Rows from block 5 of the text decoder of a small audio captioner, named by matrix and row number. Rows with one number belong to one neuron. Each number is 50 + 12 x the weight over its row's rms, rounded and kept within 0 to 99. All counts start at 0. After the name is the row's rms in percent of the matrix's.
After each neuron's rows are labels from the 100 texts, of 14976, where the neuron reaches its largest size: "fires on" is the input token at the peak. Only what is clearly more common there than usual is listed. The data: synthesized solo parts of chorales (CocoChorales).
# gate: MLP gate (decoder.blocks.5.mlp.gate.weight, 672x256), inputs 128-255
# fc1: MLP up (decoder.blocks.5.mlp.fc1.weight, 672x256), inputs 128-255
# fc2: MLP down (decoder.blocks.5.mlp.fc2.weight, 256x672, transposed), outputs 128-255

gate.49 097:66 67 60 53 37 38 48 55 35 41 41 68 69 44 58 43 58 71 60 71 70 60 47 54 24 58 47 58 44 60 60 38 37 58 39 49 24 68 62 75 59 71 63 47 45 54 34 53 69 53 34 63 55 41 55 70 32 58 49 44 38 35 73 59 53 53 36 68 44 53 64 68 61 63 62 52 40 54 50 36 42 68 42 48 22 44 68 46 62 45 45 47 43 60 22 50 46 36 65 36 52 47 36 50 29 52 50 47 35 38 57 45 47 61 65 51 37 42 25 61 58 51 25 34 30 74 46 45
fc1.49 090:37 86 48 67 51 45 59 42 52 46 45 49 59 31 56 58 57 57 70 37 62 52 37 42 35 38 35 60 52 32 57 38 44 46 76 56 37 45 53 68 70 72 56 64 61 55 61 57 40 62 42 50 47 33 75 47 68 55 38 45 29 52 45 66 78 55 59 44 52 62 42 63 48 54 58 68 51 58 36 58 45 60 56 57 39 63 52 30 72 39 67 46 58 55 54 58 59 39 63 69 49 53 50 51 46 71 42 38 45 40 62 49 48 52 74 61 63 54 62 24 54 32 55 76 50 51 58 53
fc2.49 086:37 88 51 75 57 38 51 39 63 42 58 49 26 35 62 55 62 61 44 51 62 44 51 69 54 56 40 67 44 37 52 52 75 61 54 59 50 50 51 60 39 65 52 40 47 53 47 45 24 40 52 54 55 50 65 54 32 86 55 64 50 66 62 52 53 55 42 53 46 47 54 40 35 53 37 35 77 39 57 71 34 62 64 48 36 39 57 36 31 49 39 31 59 51 27 39 50 40 55 43 55 48 67 64 48 44 34 44 37 52 50 39 41 48 55 49 59 49 53 58 40 65 30 53 46 57 40 41
fires on: "g4"; "3"; "g5"

gate.273 099:65 26 63 53 43 58 54 60 41 51 59 55 75 50 36 44 59 60 59 58 60 63 53 36 29 40 40 60 61 45 60 55 53 46 47 45 52 51 59 43 60 46 34 39 42 57 45 50 53 49 54 58 44 59 46 72 47 50 64 55 67 41 41 81 35 35 45 53 43 33 69 49 48 40 41 38 41 20 48 44 65 43 58 29 50 48 42 35 44 71 46 26 21 51 37 39 73 45 47 56 57 59 58 50 55 54 68 45 58 67 42 34 47 55 42 62 52 55 50 50 45 57 45 47 39 54 56 56
fc1.273 082:71 48 57 57 70 35 59 65 56 37 44 56 73 26 51 66 36 55 48 68 48 32 64 37 89 56 37 54 35 40 69 59 62 65 28 65 29 35 44 49 32 52 38 54 50 27 61 64 43 37 45 42 45 56 33 50 55 54 64 38 33 60 51 41 38 36 44 53 47 56 71 60 45 49 53 29 57 37 47 53 53 48 48 56 69 47 62 54 40 66 71 65 56 49 67 54 48 35 22 48 54 66 37 33 50 60 55 50 33 40 50 43 55 45 45 45 55 64 52 35 45 46 45 58 43 36 68 32
fc2.273 083:49 26 66 49 60 73 48 73 45 78 41 52 66 46 52 40 59 40 38 45 40 52 58 65 69 32 51 61 50 75 48 62 65 59 61 39 61 37 24 60 37 35 64 52 46 54 32 46 53 53 54 24 46 40 31 45 64 36 46 79 58 42 56 49 76 62 44 75 36 44 77 56 54 44 24 29 53 36 43 62 46 39 59 41 61 42 51 39 59 55 49 32 64 62 49 54 48 44 43 54 33 44 59 28 49 47 53 51 72 64 59 45 43 69 34 46 49 60 29 55 49 38 56 49 62 53 53 57
fires on: "g4"; "g5"; "5"

gate.12 100:32 55 59 60 46 34 71 44 31 65 82 45 66 41 52 25 48 50 33 59 40 34 36 79 38 69 31 50 54 56 46 55 49 45 50 47 53 61 48 48 60 29 63 42 57 23 64 32 49 71 67 43 56 66 30 69 72 51 55 23 55 24 54 65 22 47 47 21 66 44 65 59 49 50 23 57 40 51 36 43 51 48 56 49 54 46 65 48 51 60 68 78 62 47 52 42 47 60 73 52 50 45 43 50 53 59 65 58 63 44 50 33 36 69 52 46 47 56 34 55 29 45 54 45 45 49 62 40
fc1.12 096:25 31 46 55 41 66 48 37 46 52 65 57 34 53 80 30 65 39 40 50 38 47 23 56 51 57 52 63 48 55 30 40 64 40 54 32 59 71 75 51 48 46 46 64 43 50 40 36 62 63 75 25 49 48 45 55 46 45 41 46 65 34 59 72 40 66 58 42 58 30 82 63 51 65 61 57 55 84 51 48 49 54 75 62 55 62 51 45 60 40 55 60 46 32 57 51 47 42 59 46 68 39 65 39 46 56 59 50 53 53 22 29 44 51 49 45 55 37 33 38 42 55 60 45 66 46 48 27
fc2.12 096:22 82 75 44 53 56 41 64 56 65 69 70 41 35 44 74 59 51 33 65 47 56 65 45 45 57 59 59 78 36 38 44 51 33 53 79 53 57 44 50 45 55 47 55 64 30 56 44 35 34 57 55 55 52 69 38 49 41 61 40 42 64 57 40 76 39 29 49 60 63 39 56 17 55 50 58 53 71 51 48 33 53 55 50 75 40 32 57 49 39 48 47 50 54 50 34 59 47 53 49 59 44 38 67 45 48 63 56 37 45 47 53 41 59 58 56 38 65 52 50 57 76 32 25 44 53 56 47
fires on: ":"

gate.506 095:47 61 54 23 48 51 55 31 57 55 50 68 58 59 48 49 49 43 62 53 54 75 58 63 57 66 55 69 54 50 35 55 22 49 57 59 61 45 57 62 63 52 47 74 51 54 54 36 51 51 38 48 61 54 35 58 34 55 76 60 42 32 38 38 78 44 32 47 41 51 56 55 54 54 61 49 48 47 49 44 64 52 56 68 58 44 63 48 37 51 41 57 48 34 51 35 39 43 66 57 55 44 52 48 46 58 66 47 59 46 37 44 72 24 51 63 38 48 51 61 57 44 60 44 53 71 53 48
fc1.506 103:37 48 46 44 61 53 50 55 66 52 52 52 36 48 61 37 39 55 55 43 63 43 50 30 37 61 35 41 59 40 72 50 44 61 34 69 63 49 17 17 90 29 42 77 52 34 71 66 42 30 53 34 54 40 39 38 45 40 60 57 45 41 41 11 46 46 26 40 66 44 43 53 61 50 61 58 41 65 52 74 37 52 63 45 29 41 47 44 55 49 55 56 53 33 47 60 36 47 43 65 31 63 55 48 44 43 55 34 56 47 52 31 43 46 53 54 40 52 60 59 58 38 59 65 38 35 71 62
fc2.506 104:18 32 49 77 50 64 53 48 49 44 69 50 67 37 47 43 55 59 47 47 50 51 33 41 63 31 31 39 49 57 48 52 57 25 60 32 41 51 49 61 42 54 46 54 49 50 40 60 78 55 53 41 32 44 63 48 47 59 50 50 54 65 54 33 59 51 42 30 37 70 30 53 48 54 35 56 49 60 35 41 29 54 50 43 64 71 65 52 65 45 38 48 59 56 36 32 37 20 48 51 40 42 46 43 60 47 54 41 59 45 46 39 57 46 53 37 59 69 64 46 36 38 53 47 60 46 45 61
fires on: "c4"; "a3"; "c5"; "a4"

gate.234 100:47 51 57 40 44 49 67 45 62 44 43 55 63 38 38 35 50 41 42 46 61 49 57 35 58 46 49 52 23 59 54 30 48 39 43 56 50 64 53 17 40 33 57 37 42 49 34 32 62 38 49 41 46 43 63 34 43 64 55 69 70 34 73 61 31 48 43 45 55 81 64 68 58 48 50 56 29 72 36 35 73 56 40 42 58 41 74 53 60 27 50 49 54 46 48 52 21 57 68 45 40 67 43 55 61 46 62 46 63 44 46 41 62 84 41 31 53 48 56 55 37 43 52 43 44 60 48 58
fc1.234 099:38 52 48 44 56 48 55 57 49 51 55 61 56 56 41 48 57 42 52 58 48 66 37 39 67 64 42 44 27 62 50 49 32 56 41 66 58 59 54 32 61 49 53 40 46 48 45 53 50 48 56 51 83 53 42 77 48 45 32 47 49 32 54 45 42 47 27 50 47 48 51 31 39 54 32 36 56 54 66 66 34 62 28 46 39 46 61 38 63 65 44 52 44 54 56 67 59 62 30 24 56 58 35 52 50 56 59 49 46 41 35 55 61 37 43 40 59 52 41 39 38 30 54 63 44 38 59 36
fc2.234 095:45 52 30 58 40 57 60 49 69 56 37 44 37 35 78 45 45 49 41 49 38 19 49 51 48 46 43 64 43 52 41 67 31 41 55 68 40 47 39 65 47 57 42 58 54 47 32 50 57 65 30 65 47 54 55 35 56 40 42 52 42 54 74 43 53 52 50 45 41 48 24 41 46 35 39 56 47 28 60 21 50 41 33 53 44 63 62 61 40 63 47 55 58 29 49 49 48 34 51 65 48 49 56 39 80 47 45 54 51 48 65 40 62 75 55 24 57 65 54 67 30 42 41 41 51 43 57 43
fires on: ":"; "c5"

gate.583 096:45 43 46 45 56 43 45 49 27 43 55 59 50 60 53 49 55 34 47 52 71 35 61 35 55 35 60 53 63 76 49 53 54 45 53 58 48 47 61 55 37 74 62 38 52 62 43 47 46 46 52 42 45 62 55 26 50 60 38 26 66 53 37 39 37 46 33 28 47 60 58 61 39 43 36 58 58 43 42 50 48 48 40 51 48 43 74 35 45 42 59 72 54 36 39 37 56 48 49 19 45 50 65 45 59 45 48 54 36 60 51 46 69 62 61 38 55 45 67 43 56 58 48 60 43 75 46 20
fc1.583 106:54 43 56 33 52 78 45 20 35 46 52 62 62 50 60 47 66 49 57 46 47 40 69 49 72 52 74 40 36 55 38 42 13 35 60 46 31 62 55 57 50 76 51 42 58 48 35 42 54 44 59 55 51 63 33 30 27 64 50 40 49 43 48 54 47 37 29 41 46 49 59 48 40 55 29 49 37 43 51 45 60 34 45 48 50 36 69 65 43 49 53 48 58 51 57 37 46 63 56 25 55 44 49 54 62 66 31 53 45 53 44 44 52 63 77 41 55 43 60 71 65 57 57 65 55 61 46 45
fc2.583 104:73 70 53 49 61 39 62 35 50 40 53 71 69 42 32 45 58 72 43 42 66 36 54 49 54 55 59 69 58 35 41 46 43 57 44 64 56 28 50 49 56 69 43 63 57 66 30 43 39 50 62 33 69 47 64 53 69 39 70 45 46 29 42 27 49 39 59 52 55 56 51 67 44 38 53 47 37 52 53 55 64 48 56 33 51 55 57 47 47 60 38 52 58 85 46 45 61 77 50 56 63 41 24 68 45 20 60 54 57 67 67 63 40 47 39 43 49 54 60 39 43 40 60 43 41 60 57 51
fires on: "c4"; "e4"; "g4"; "3"

gate.326 103:71 33 47 60 23 55 71 44 62 72 50 37 25 52 49 46 55 48 39 57 51 45 38 62 37 48 32 60 46 41 39 51 40 54 55 50 54 62 26 61 49 52 49 33 68 44 59 47 59 50 26 44 50 39 39 60 46 53 58 42 42 36 54 67 54 41 56 32 37 56 57 51 60 36 37 57 57 46 66 56 67 63 33 58 49 69 52 63 54 50 37 45 41 55 61 19 43 50 62 46 18 47 33 53 39 70 59 72 58 46 50 32 27 59 54 53 44 50 39 43 48 55 52 62 62 63 28 83
fc1.326 096:50 38 32 57 43 57 58 49 50 63 62 42 61 59 23 48 49 36 56 48 55 64 39 41 48 42 55 65 58 43 43 62 08 53 51 50 54 43 49 51 56 67 46 58 65 58 30 54 45 67 52 44 25 50 46 69 46 41 62 30 41 43 50 55 66 61 32 72 38 63 51 56 54 50 54 53 46 31 83 48 45 70 66 47 49 67 54 70 64 55 34 69 54 48 53 48 40 50 64 63 50 51 41 48 36 66 54 66 46 41 66 64 46 41 61 44 42 54 55 40 52 53 41 63 54 62 66 78
fc2.326 093:46 50 57 46 40 60 64 47 66 60 77 52 61 92 35 43 48 55 44 57 44 37 48 41 32 47 62 59 52 67 66 35 54 17 37 59 62 46 70 55 49 66 53 46 64 47 61 58 61 47 50 41 37 56 54 46 35 47 22 37 50 72 67 59 40 43 43 56 65 48 68 14 48 60 54 57 55 56 70 32 46 35 55 68 50 57 56 56 51 49 45 38 62 50 53 61 53 65 50 59 53 58 39 59 51 48 39 57 50 44 72 47 49 63 51 64 43 51 34 50 70 20 48 49 44 26 35 76
fires on: ":"; "5"; "g4"; "4"

gate.365 100:52 30 55 44 28 42 52 51 34 59 33 70 79 29 56 86 55 52 48 67 44 42 32 42 76 44 53 51 59 58 56 67 52 50 65 49 50 43 68 34 45 38 75 54 44 44 46 48 33 71 64 51 48 55 41 60 47 36 17 43 66 60 52 55 54 51 57 48 44 31 33 53 37 49 60 48 44 31 43 65 68 60 71 67 49 47 68 56 59 71 58 72 54 54 56 54 63 41 61 59 66 44 49 36 47 53 82 31 41 49 62 28 65 40 62 49 44 39 41 37 60 23 44 59 52 65 40 35
fc1.365 096:56 68 49 39 47 27 48 46 37 41 40 59 48 65 51 65 56 29 44 40 26 38 68 53 58 40 56 69 63 39 47 65 70 43 67 51 42 40 44 47 39 24 58 52 47 57 37 38 38 57 56 58 35 59 48 48 23 57 46 37 57 68 50 47 41 45 54 39 56 49 79 48 54 62 31 51 43 55 39 55 52 53 66 28 58 36 54 64 40 63 56 68 39 45 56 32 57 37 51 62 55 46 53 33 33 55 70 61 65 47 66 24 58 66 68 53 62 28 54 55 66 47 60 29 32 47 37 43
fc2.365 098:38 51 55 44 30 58 66 66 73 45 58 56 42 61 41 55 57 49 59 67 42 53 60 32 63 54 53 31 55 24 40 27 43 45 40 50 27 63 38 60 58 56 38 48 78 51 41 41 52 41 47 73 49 50 49 59 54 48 67 39 38 60 41 54 46 50 44 49 37 54 56 55 41 57 67 49 47 68 38 42 65 53 27 42 44 82 50 55 39 71 41 27 41 54 61 64 45 31 16 61 43 57 67 51 43 75 32 57 79 48 53 59 48 52 42 41 40 57 59 58 68 60 43 47 45 73 43 43
fires on: "g4"; "g5"; "c5"

gate.409 104:62 27 36 54 52 44 65 51 52 39 61 46 72 44 43 28 35 38 32 47 30 64 48 25 66 44 46 42 45 40 51 46 64 50 74 42 62 57 48 42 96 33 60 53 68 52 56 35 44 48 51 79 68 58 42 52 62 55 45 54 41 48 52 51 32 35 64 43 64 27 47 50 46 23 34 56 54 56 44 42 27 41 46 41 49 53 41 40 31 54 38 44 56 53 54 47 81 53 38 34 67 44 48 54 54 42 45 24 61 55 60 63 46 28 48 50 50 53 44 43 72 66 43 47 58 62 46 32
fc1.409 087:55 50 42 21 33 66 53 58 54 54 56 30 47 50 48 23 37 29 56 68 48 52 67 38 53 51 56 33 68 46 37 63 30 59 35 48 58 41 46 39 21 51 62 62 47 48 44 39 34 30 45 52 52 52 51 54 62 62 55 40 46 51 36 53 41 64 47 44 61 76 39 32 48 77 62 36 55 52 42 74 85 48 61 45 56 34 70 58 47 34 59 59 53 33 54 64 36 46 36 56 50 46 69 62 43 51 69 27 54 29 38 37 46 43 42 33 51 63 27 46 59 57 47 47 58 53 59 51
fc2.409 094:56 47 41 52 34 44 43 51 70 44 41 40 59 77 57 53 44 60 44 43 50 44 48 37 45 61 78 32 31 58 42 53 67 69 46 28 34 40 44 22 55 53 65 62 48 52 52 57 58 42 63 54 46 58 40 60 40 61 57 46 54 58 53 44 57 33 36 45 55 64 37 49 45 51 42 63 56 52 41 50 43 60 62 33 64 63 61 55 46 30 67 60 65 56 54 44 52 53 36 40 61 26 52 41 67 35 52 52 62 25 45 65 65 30 42 57 41 41 55 51 58 44 47 67 49 35 31 59
fires on: "<end>"; "f3"; "3"

gate.307 110:23 54 40 54 52 40 45 57 71 52 41 50 60 61 42 50 40 54 53 55 61 32 31 59 37 46 52 59 55 65 43 42 62 44 29 54 72 59 46 37 24 42 75 28 51 33 47 53 60 60 40 24 60 73 53 73 34 67 44 44 52 24 68 43 26 60 56 64 42 46 57 48 72 47 56 67 42 62 58 45 36 74 38 71 51 55 51 70 61 57 37 38 48 45 52 54 57 51 55 46 50 45 57 51 48 38 50 57 63 63 60 62 33 55 50 48 31 55 49 57 58 55 41 52 50 56 57 52
fc1.307 101:69 44 41 62 49 55 44 55 40 38 59 48 57 48 41 60 42 60 36 57 49 48 59 35 64 49 49 61 54 43 51 61 43 49 59 41 34 57 54 52 45 41 46 60 28 55 45 40 16 38 65 78 36 63 77 68 55 65 56 66 29 41 38 26 41 58 56 29 56 51 52 30 43 45 51 54 60 36 42 65 58 33 56 57 58 55 50 59 52 48 51 73 60 34 37 45 48 55 68 53 53 51 35 69 47 38 71 44 72 39 56 35 58 47 36 79 46 77 37 49 35 41 44 56 47 45 37 48
fc2.307 106:41 70 49 45 53 35 66 49 58 55 62 56 39 35 39 53 52 50 48 42 49 43 62 24 43 42 44 57 54 47 34 54 18 56 35 72 55 56 63 50 54 63 46 64 56 51 56 53 50 55 43 51 72 52 28 50 39 64 55 75 59 42 25 57 54 57 44 49 82 71 69 60 54 48 64 61 53 36 48 13 64 65 50 52 30 46 63 43 37 64 49 45 40 51 49 78 31 65 54 44 48 57 53 45 44 37 36 49 51 55 42 52 70 46 51 55 65 69 26 52 63 56 64 38 56 58 55 46
fires on: "<end>"; "3"; "4"; "d4"

gate.480 100:54 49 60 59 34 67 63 36 41 72 58 50 65 59 57 45 50 35 42 66 53 35 39 15 65 62 61 57 14 31 28 59 16 46 52 54 54 22 47 64 43 28 50 54 34 56 55 41 47 43 64 57 51 41 53 38 39 41 66 51 44 46 56 44 39 35 57 52 62 46 57 45 48 41 38 48 44 65 58 75 33 52 31 44 50 66 40 44 54 45 46 68 42 39 46 56 51 49 56 47 32 50 43 54 46 53 28 46 70 28 29 55 52 74 54 70 38 55 30 37 36 55 48 63 41 54 43 50
fc1.480 095:58 38 57 79 70 43 56 59 62 40 29 53 48 66 35 57 34 46 41 52 77 51 52 58 67 36 52 65 55 33 50 59 31 54 36 59 52 62 35 53 74 45 48 56 31 54 48 56 49 65 67 66 61 49 27 53 62 69 34 60 38 63 56 54 55 44 58 67 33 51 28 41 49 35 63 37 62 48 40 50 47 51 50 32 50 56 39 36 46 76 29 42 52 40 51 62 34 36 31 39 65 37 47 44 70 49 48 51 21 42 63 61 65 49 49 62 52 60 49 44 47 75 63 54 42 57 49 60
fc2.480 095:58 44 37 74 46 49 75 38 80 56 48 32 54 61 43 38 50 57 33 47 27 45 35 43 37 44 51 22 50 66 38 59 50 43 45 54 67 50 42 72 39 52 56 66 55 47 60 47 56 62 45 38 76 58 59 42 44 51 48 29 64 59 22 27 42 51 92 58 53 68 58 58 52 38 32 59 46 43 55 28 71 47 42 46 33 49 61 30 55 45 40 40 38 71 39 35 60 63 42 61 50 51 41 53 52 68 45 26 61 25 60 62 36 49 57 47 35 44 59 58 59 24 51 54 61 39 56 46
fires on: ":"; "3"

gate.260 094:49 53 51 39 33 26 72 42 68 66 41 49 55 49 35 40 36 49 58 63 57 45 56 52 45 48 47 48 32 53 48 53 45 58 63 41 43 67 69 51 52 51 61 55 45 34 26 32 60 61 36 62 45 45 36 75 43 35 57 52 52 34 40 54 44 50 42 42 40 55 67 40 35 34 77 75 53 57 56 56 37 50 52 30 43 52 34 64 41 57 49 62 52 55 52 40 57 62 56 48 64 45 48 32 48 39 58 64 62 61 41 55 53 61 48 26 41 44 49 42 53 59 44 42 46 40 59 49
fc1.260 099:30 38 46 42 27 53 18 32 49 65 53 45 57 67 59 62 49 30 87 52 40 58 31 57 37 50 45 56 56 25 62 44 43 39 50 56 51 58 24 38 41 55 66 34 58 58 64 51 52 49 64 37 52 67 30 55 58 38 41 47 49 53 46 47 47 68 51 55 53 41 39 65 37 39 34 49 47 51 31 77 47 45 59 61 37 57 59 60 35 53 49 37 48 29 34 48 36 51 39 61 41 43 74 64 46 57 41 37 55 71 46 57 43 63 59 41 50 53 46 67 49 55 68 63 66 35 36 62
fc2.260 096:37 50 42 71 11 57 45 70 55 50 39 68 70 62 73 53 29 40 44 64 55 31 36 60 59 67 53 48 67 41 54 35 47 51 60 51 64 64 54 52 19 59 44 50 48 38 56 55 68 45 47 65 28 47 55 53 28 68 63 55 67 53 69 63 78 39 35 34 36 55 41 46 46 67 47 74 50 59 33 45 50 46 96 44 39 54 63 75 47 38 49 44 47 42 57 58 49 34 33 48 48 34 59 41 47 46 43 60 55 34 54 34 59 41 39 33 61 54 55 41 38 60 45 33 50 29 37 42
fires on: "c4"; "4"; "c5"

gate.322 101:46 57 29 40 54 43 56 54 63 34 44 57 73 51 50 62 54 34 43 34 67 53 48 41 88 50 43 50 48 51 39 49 53 71 54 39 65 73 35 58 34 48 58 43 70 47 55 61 41 27 62 48 55 46 45 44 63 43 51 45 52 52 33 66 47 59 43 54 57 59 65 38 45 60 66 44 53 71 45 36 55 37 34 52 37 42 58 44 68 54 65 71 65 53 53 46 30 44 70 55 71 70 30 48 45 49 32 52 33 36 47 51 41 39 64 47 51 50 64 57 35 63 36 36 47 35 42 53
fc1.322 107:44 54 55 43 54 45 59 50 37 62 34 50 66 36 60 44 30 41 54 49 74 45 55 65 76 56 45 53 48 52 14 58 58 29 46 60 40 47 38 47 51 39 62 60 35 39 55 27 42 41 51 47 38 46 30 37 42 49 56 41 74 62 35 50 56 36 62 49 51 41 39 57 52 48 48 59 50 53 50 41 65 41 52 53 33 38 57 28 69 54 60 70 39 31 38 45 53 48 51 29 54 69 59 47 58 60 50 44 33 42 79 75 39 54 54 62 60 16 60 66 37 49 36 49 37 53 42 60
fc2.322 104:48 51 51 61 63 55 47 56 45 41 49 55 56 46 32 57 25 45 56 22 51 61 44 47 36 64 46 58 43 43 39 36 60 46 49 69 56 29 24 63 53 47 42 49 49 50 52 14 40 66 53 34 55 33 32 49 50 58 36 44 43 48 65 48 72 42 31 47 40 53 48 62 50 40 52 61 59 53 47 48 70 65 56 65 25 47 58 23 50 46 44 47 49 42 26 82 44 57 40 57 43 54 44 57 31 25 71 54 35 45 58 38 22 44 74 52 62 56 77 39 49 39 47 46 42 47 40 73
fires on: ":"; "4"; "d4"; "f4"

gate.261 110:51 44 46 63 47 52 51 41 62 48 64 54 30 63 49 29 53 38 50 37 48 43 83 49 50 61 42 59 44 40 53 32 51 39 23 74 47 52 48 52 33 25 43 47 61 48 46 65 35 40 54 41 56 46 54 46 43 33 51 59 38 30 54 81 29 73 72 47 56 33 41 56 31 51 70 30 50 37 43 48 37 33 57 36 49 41 56 39 66 43 65 53 41 30 43 61 32 52 38 55 34 59 46 38 48 51 49 43 69 47 57 52 57 37 60 32 52 52 43 34 25 65 60 59 52 54 67 37
fc1.261 110:45 49 66 53 71 52 48 54 52 30 43 45 47 66 59 71 45 50 34 66 67 45 36 56 24 57 39 36 57 50 33 40 64 53 40 41 59 44 33 33 66 70 38 54 28 59 48 41 51 64 41 36 56 30 65 59 82 47 48 49 56 69 43 59 61 48 46 47 77 52 42 51 49 42 50 61 50 35 49 46 48 62 68 27 49 60 56 42 41 67 62 38 56 28 41 48 49 67 60 49 58 55 63 40 33 64 72 47 35 61 35 41 62 43 46 49 59 51 53 45 37 62 43 35 37 57 39 35
fc2.261 107:55 33 57 72 48 70 50 38 49 50 84 46 62 36 29 53 70 69 60 58 56 56 60 41 79 49 64 38 58 49 50 65 44 61 39 47 38 56 53 53 30 40 54 47 59 54 44 69 60 29 41 52 46 37 63 57 58 53 34 37 66 45 51 67 54 73 45 56 63 55 32 38 27 44 52 42 56 59 55 56 56 43 50 46 54 63 65 75 65 37 58 45 24 59 68 66 35 49 37 45 36 52 48 57 35 47 49 48 38 66 41 41 65 52 53 47 55 41 45 46 61 67 53 27 45 56 49 49
fires on: "<end>"; "3"

gate.88 095:59 44 53 46 47 38 51 50 61 42 38 70 58 75 59 51 63 51 51 49 49 55 57 69 37 49 35 48 49 57 49 50 48 51 34 32 64 68 39 53 51 47 74 60 55 54 47 61 59 45 54 44 43 43 57 15 64 60 41 52 80 25 61 53 63 37 53 42 52 44 74 49 53 36 63 36 52 30 46 44 49 56 51 54 48 44 46 37 59 40 37 57 40 57 46 60 51 58 43 54 56 46 20 67 65 43 48 54 35 31 48 50 44 35 59 66 60 46 28 38 44 42 51 50 57 66 41 44
fc1.88 083:53 75 26 67 59 58 53 51 66 29 44 48 50 68 40 43 48 44 62 53 54 66 55 57 46 61 37 65 84 45 60 33 42 41 64 36 56 40 49 47 63 43 40 44 65 56 60 40 44 49 61 65 60 51 57 67 67 64 46 39 56 37 45 53 48 58 47 40 39 27 23 62 43 47 59 59 53 31 48 54 64 57 31 60 35 47 54 39 62 36 53 40 33 58 63 53 48 62 47 39 43 65 68 20 45 62 51 54 46 62 54 64 50 42 42 41 55 55 58 41 45 44 56 58 77 44 72 46
fc2.88 086:52 63 31 65 45 60 50 54 63 64 64 60 47 42 29 48 49 65 33 70 58 52 50 49 61 53 43 47 72 43 49 41 47 47 64 40 68 35 50 46 50 51 55 70 49 76 51 36 33 41 55 38 45 40 37 59 64 49 47 43 41 65 59 50 55 56 44 69 76 53 47 50 40 56 59 50 66 30 46 29 50 65 47 59 43 57 54 52 62 38 79 68 60 69 63 51 32 39 50 52 54 37 59 41 23 47 52 52 60 56 56 32 49 74 46 59 57 58 61 26 48 50 40 40 68 49 56 46
fires on: "g4"; "4"; "3"; "g5"

gate.210 088:41 63 65 49 59 35 45 42 58 34 68 44 47 52 42 43 40 61 55 50 62 46 37 56 53 39 33 46 85 77 57 44 49 50 41 46 40 58 35 64 52 42 51 28 53 62 89 37 47 32 60 54 53 60 60 60 47 62 36 47 42 46 31 31 49 61 55 53 54 45 58 60 48 56 56 36 55 42 33 45 63 57 45 57 50 63 77 46 55 41 48 55 48 44 71 65 34 53 53 55 58 51 64 42 65 56 40 57 77 63 49 38 53 66 64 58 52 49 55 29 32 54 48 42 72 45 44 68
fc1.210 093:59 60 43 35 46 41 35 19 45 43 53 61 47 65 71 26 44 53 73 53 49 54 69 48 61 57 54 46 50 69 21 59 62 65 48 51 45 41 28 63 44 59 49 63 56 72 46 30 41 48 44 46 46 58 52 43 39 61 57 65 55 51 38 56 55 45 44 48 60 57 40 65 38 67 64 54 60 48 43 50 47 33 51 39 51 49 52 49 32 36 59 42 35 46 46 44 65 42 60 49 57 41 49 34 54 42 60 52 50 62 52 62 66 38 50 39 78 66 49 54 36 48 66 51 54 55 64 16
fc2.210 085:59 65 54 51 44 54 38 65 41 29 61 62 58 56 35 56 55 60 55 66 54 71 42 46 48 42 37 44 70 68 61 30 36 48 63 42 47 51 59 76 29 67 51 19 60 70 41 48 42 61 52 55 45 37 57 59 62 48 47 58 61 56 49 48 50 56 46 66 17 48 43 54 33 39 53 67 60 62 55 32 64 42 63 59 62 51 43 52 55 40 45 40 50 47 45 49 49 63 55 58 51 44 46 44 48 46 33 55 68 54 49 44 53 20 51 64 33 32 43 37 29 50 63 52 37 42 55 56
fires on: ":"

gate.485 092:61 64 77 25 39 60 55 42 45 46 43 57 66 47 46 63 54 58 38 65 61 47 57 26 53 61 33 33 59 56 38 49 56 38 60 57 62 39 45 46 44 33 33 59 43 50 29 35 47 33 54 43 41 44 64 42 48 58 38 51 58 55 64 36 55 69 68 64 63 55 65 49 44 38 69 47 57 60 46 41 50 39 52 43 53 64 55 39 40 60 59 38 56 55 30 40 45 60 37 60 36 62 62 57 43 55 34 62 16 38 71 46 44 40 54 50 50 47 33 57 44 36 69 45 51 49 51 43
fc1.485 089:67 51 29 56 48 49 48 52 56 68 58 40 55 74 68 56 37 27 39 50 84 61 35 55 47 39 44 51 78 31 47 38 40 71 34 47 41 68 38 67 41 44 63 57 37 36 60 65 79 37 40 34 48 44 66 60 41 48 49 71 50 46 45 68 63 54 33 63 40 63 61 52 52 46 63 68 32 56 25 62 45 54 57 49 49 47 31 54 54 60 54 59 35 61 49 56 58 70 27 38 35 42 40 50 27 29 52 61 52 68 40 34 40 51 31 38 48 29 45 42 62 40 68 47 33 51 52 47
fc2.485 091:55 50 46 46 61 42 68 51 37 41 46 68 64 71 64 44 64 59 38 82 22 69 41 43 51 62 43 50 40 57 39 40 70 60 57 52 34 44 46 58 55 68 40 44 59 70 41 67 45 69 49 43 44 58 58 74 63 54 38 43 61 50 50 47 38 44 39 44 46 32 43 46 38 43 36 45 59 45 25 44 54 36 38 43 47 29 37 40 49 46 50 74 50 58 66 52 52 38 60 47 33 52 33 48 46 56 31 78 31 33 64 50 69 42 64 43 53 60 51 47 44 42 35 63 60 60 42 52
fires on: ":"; "f4"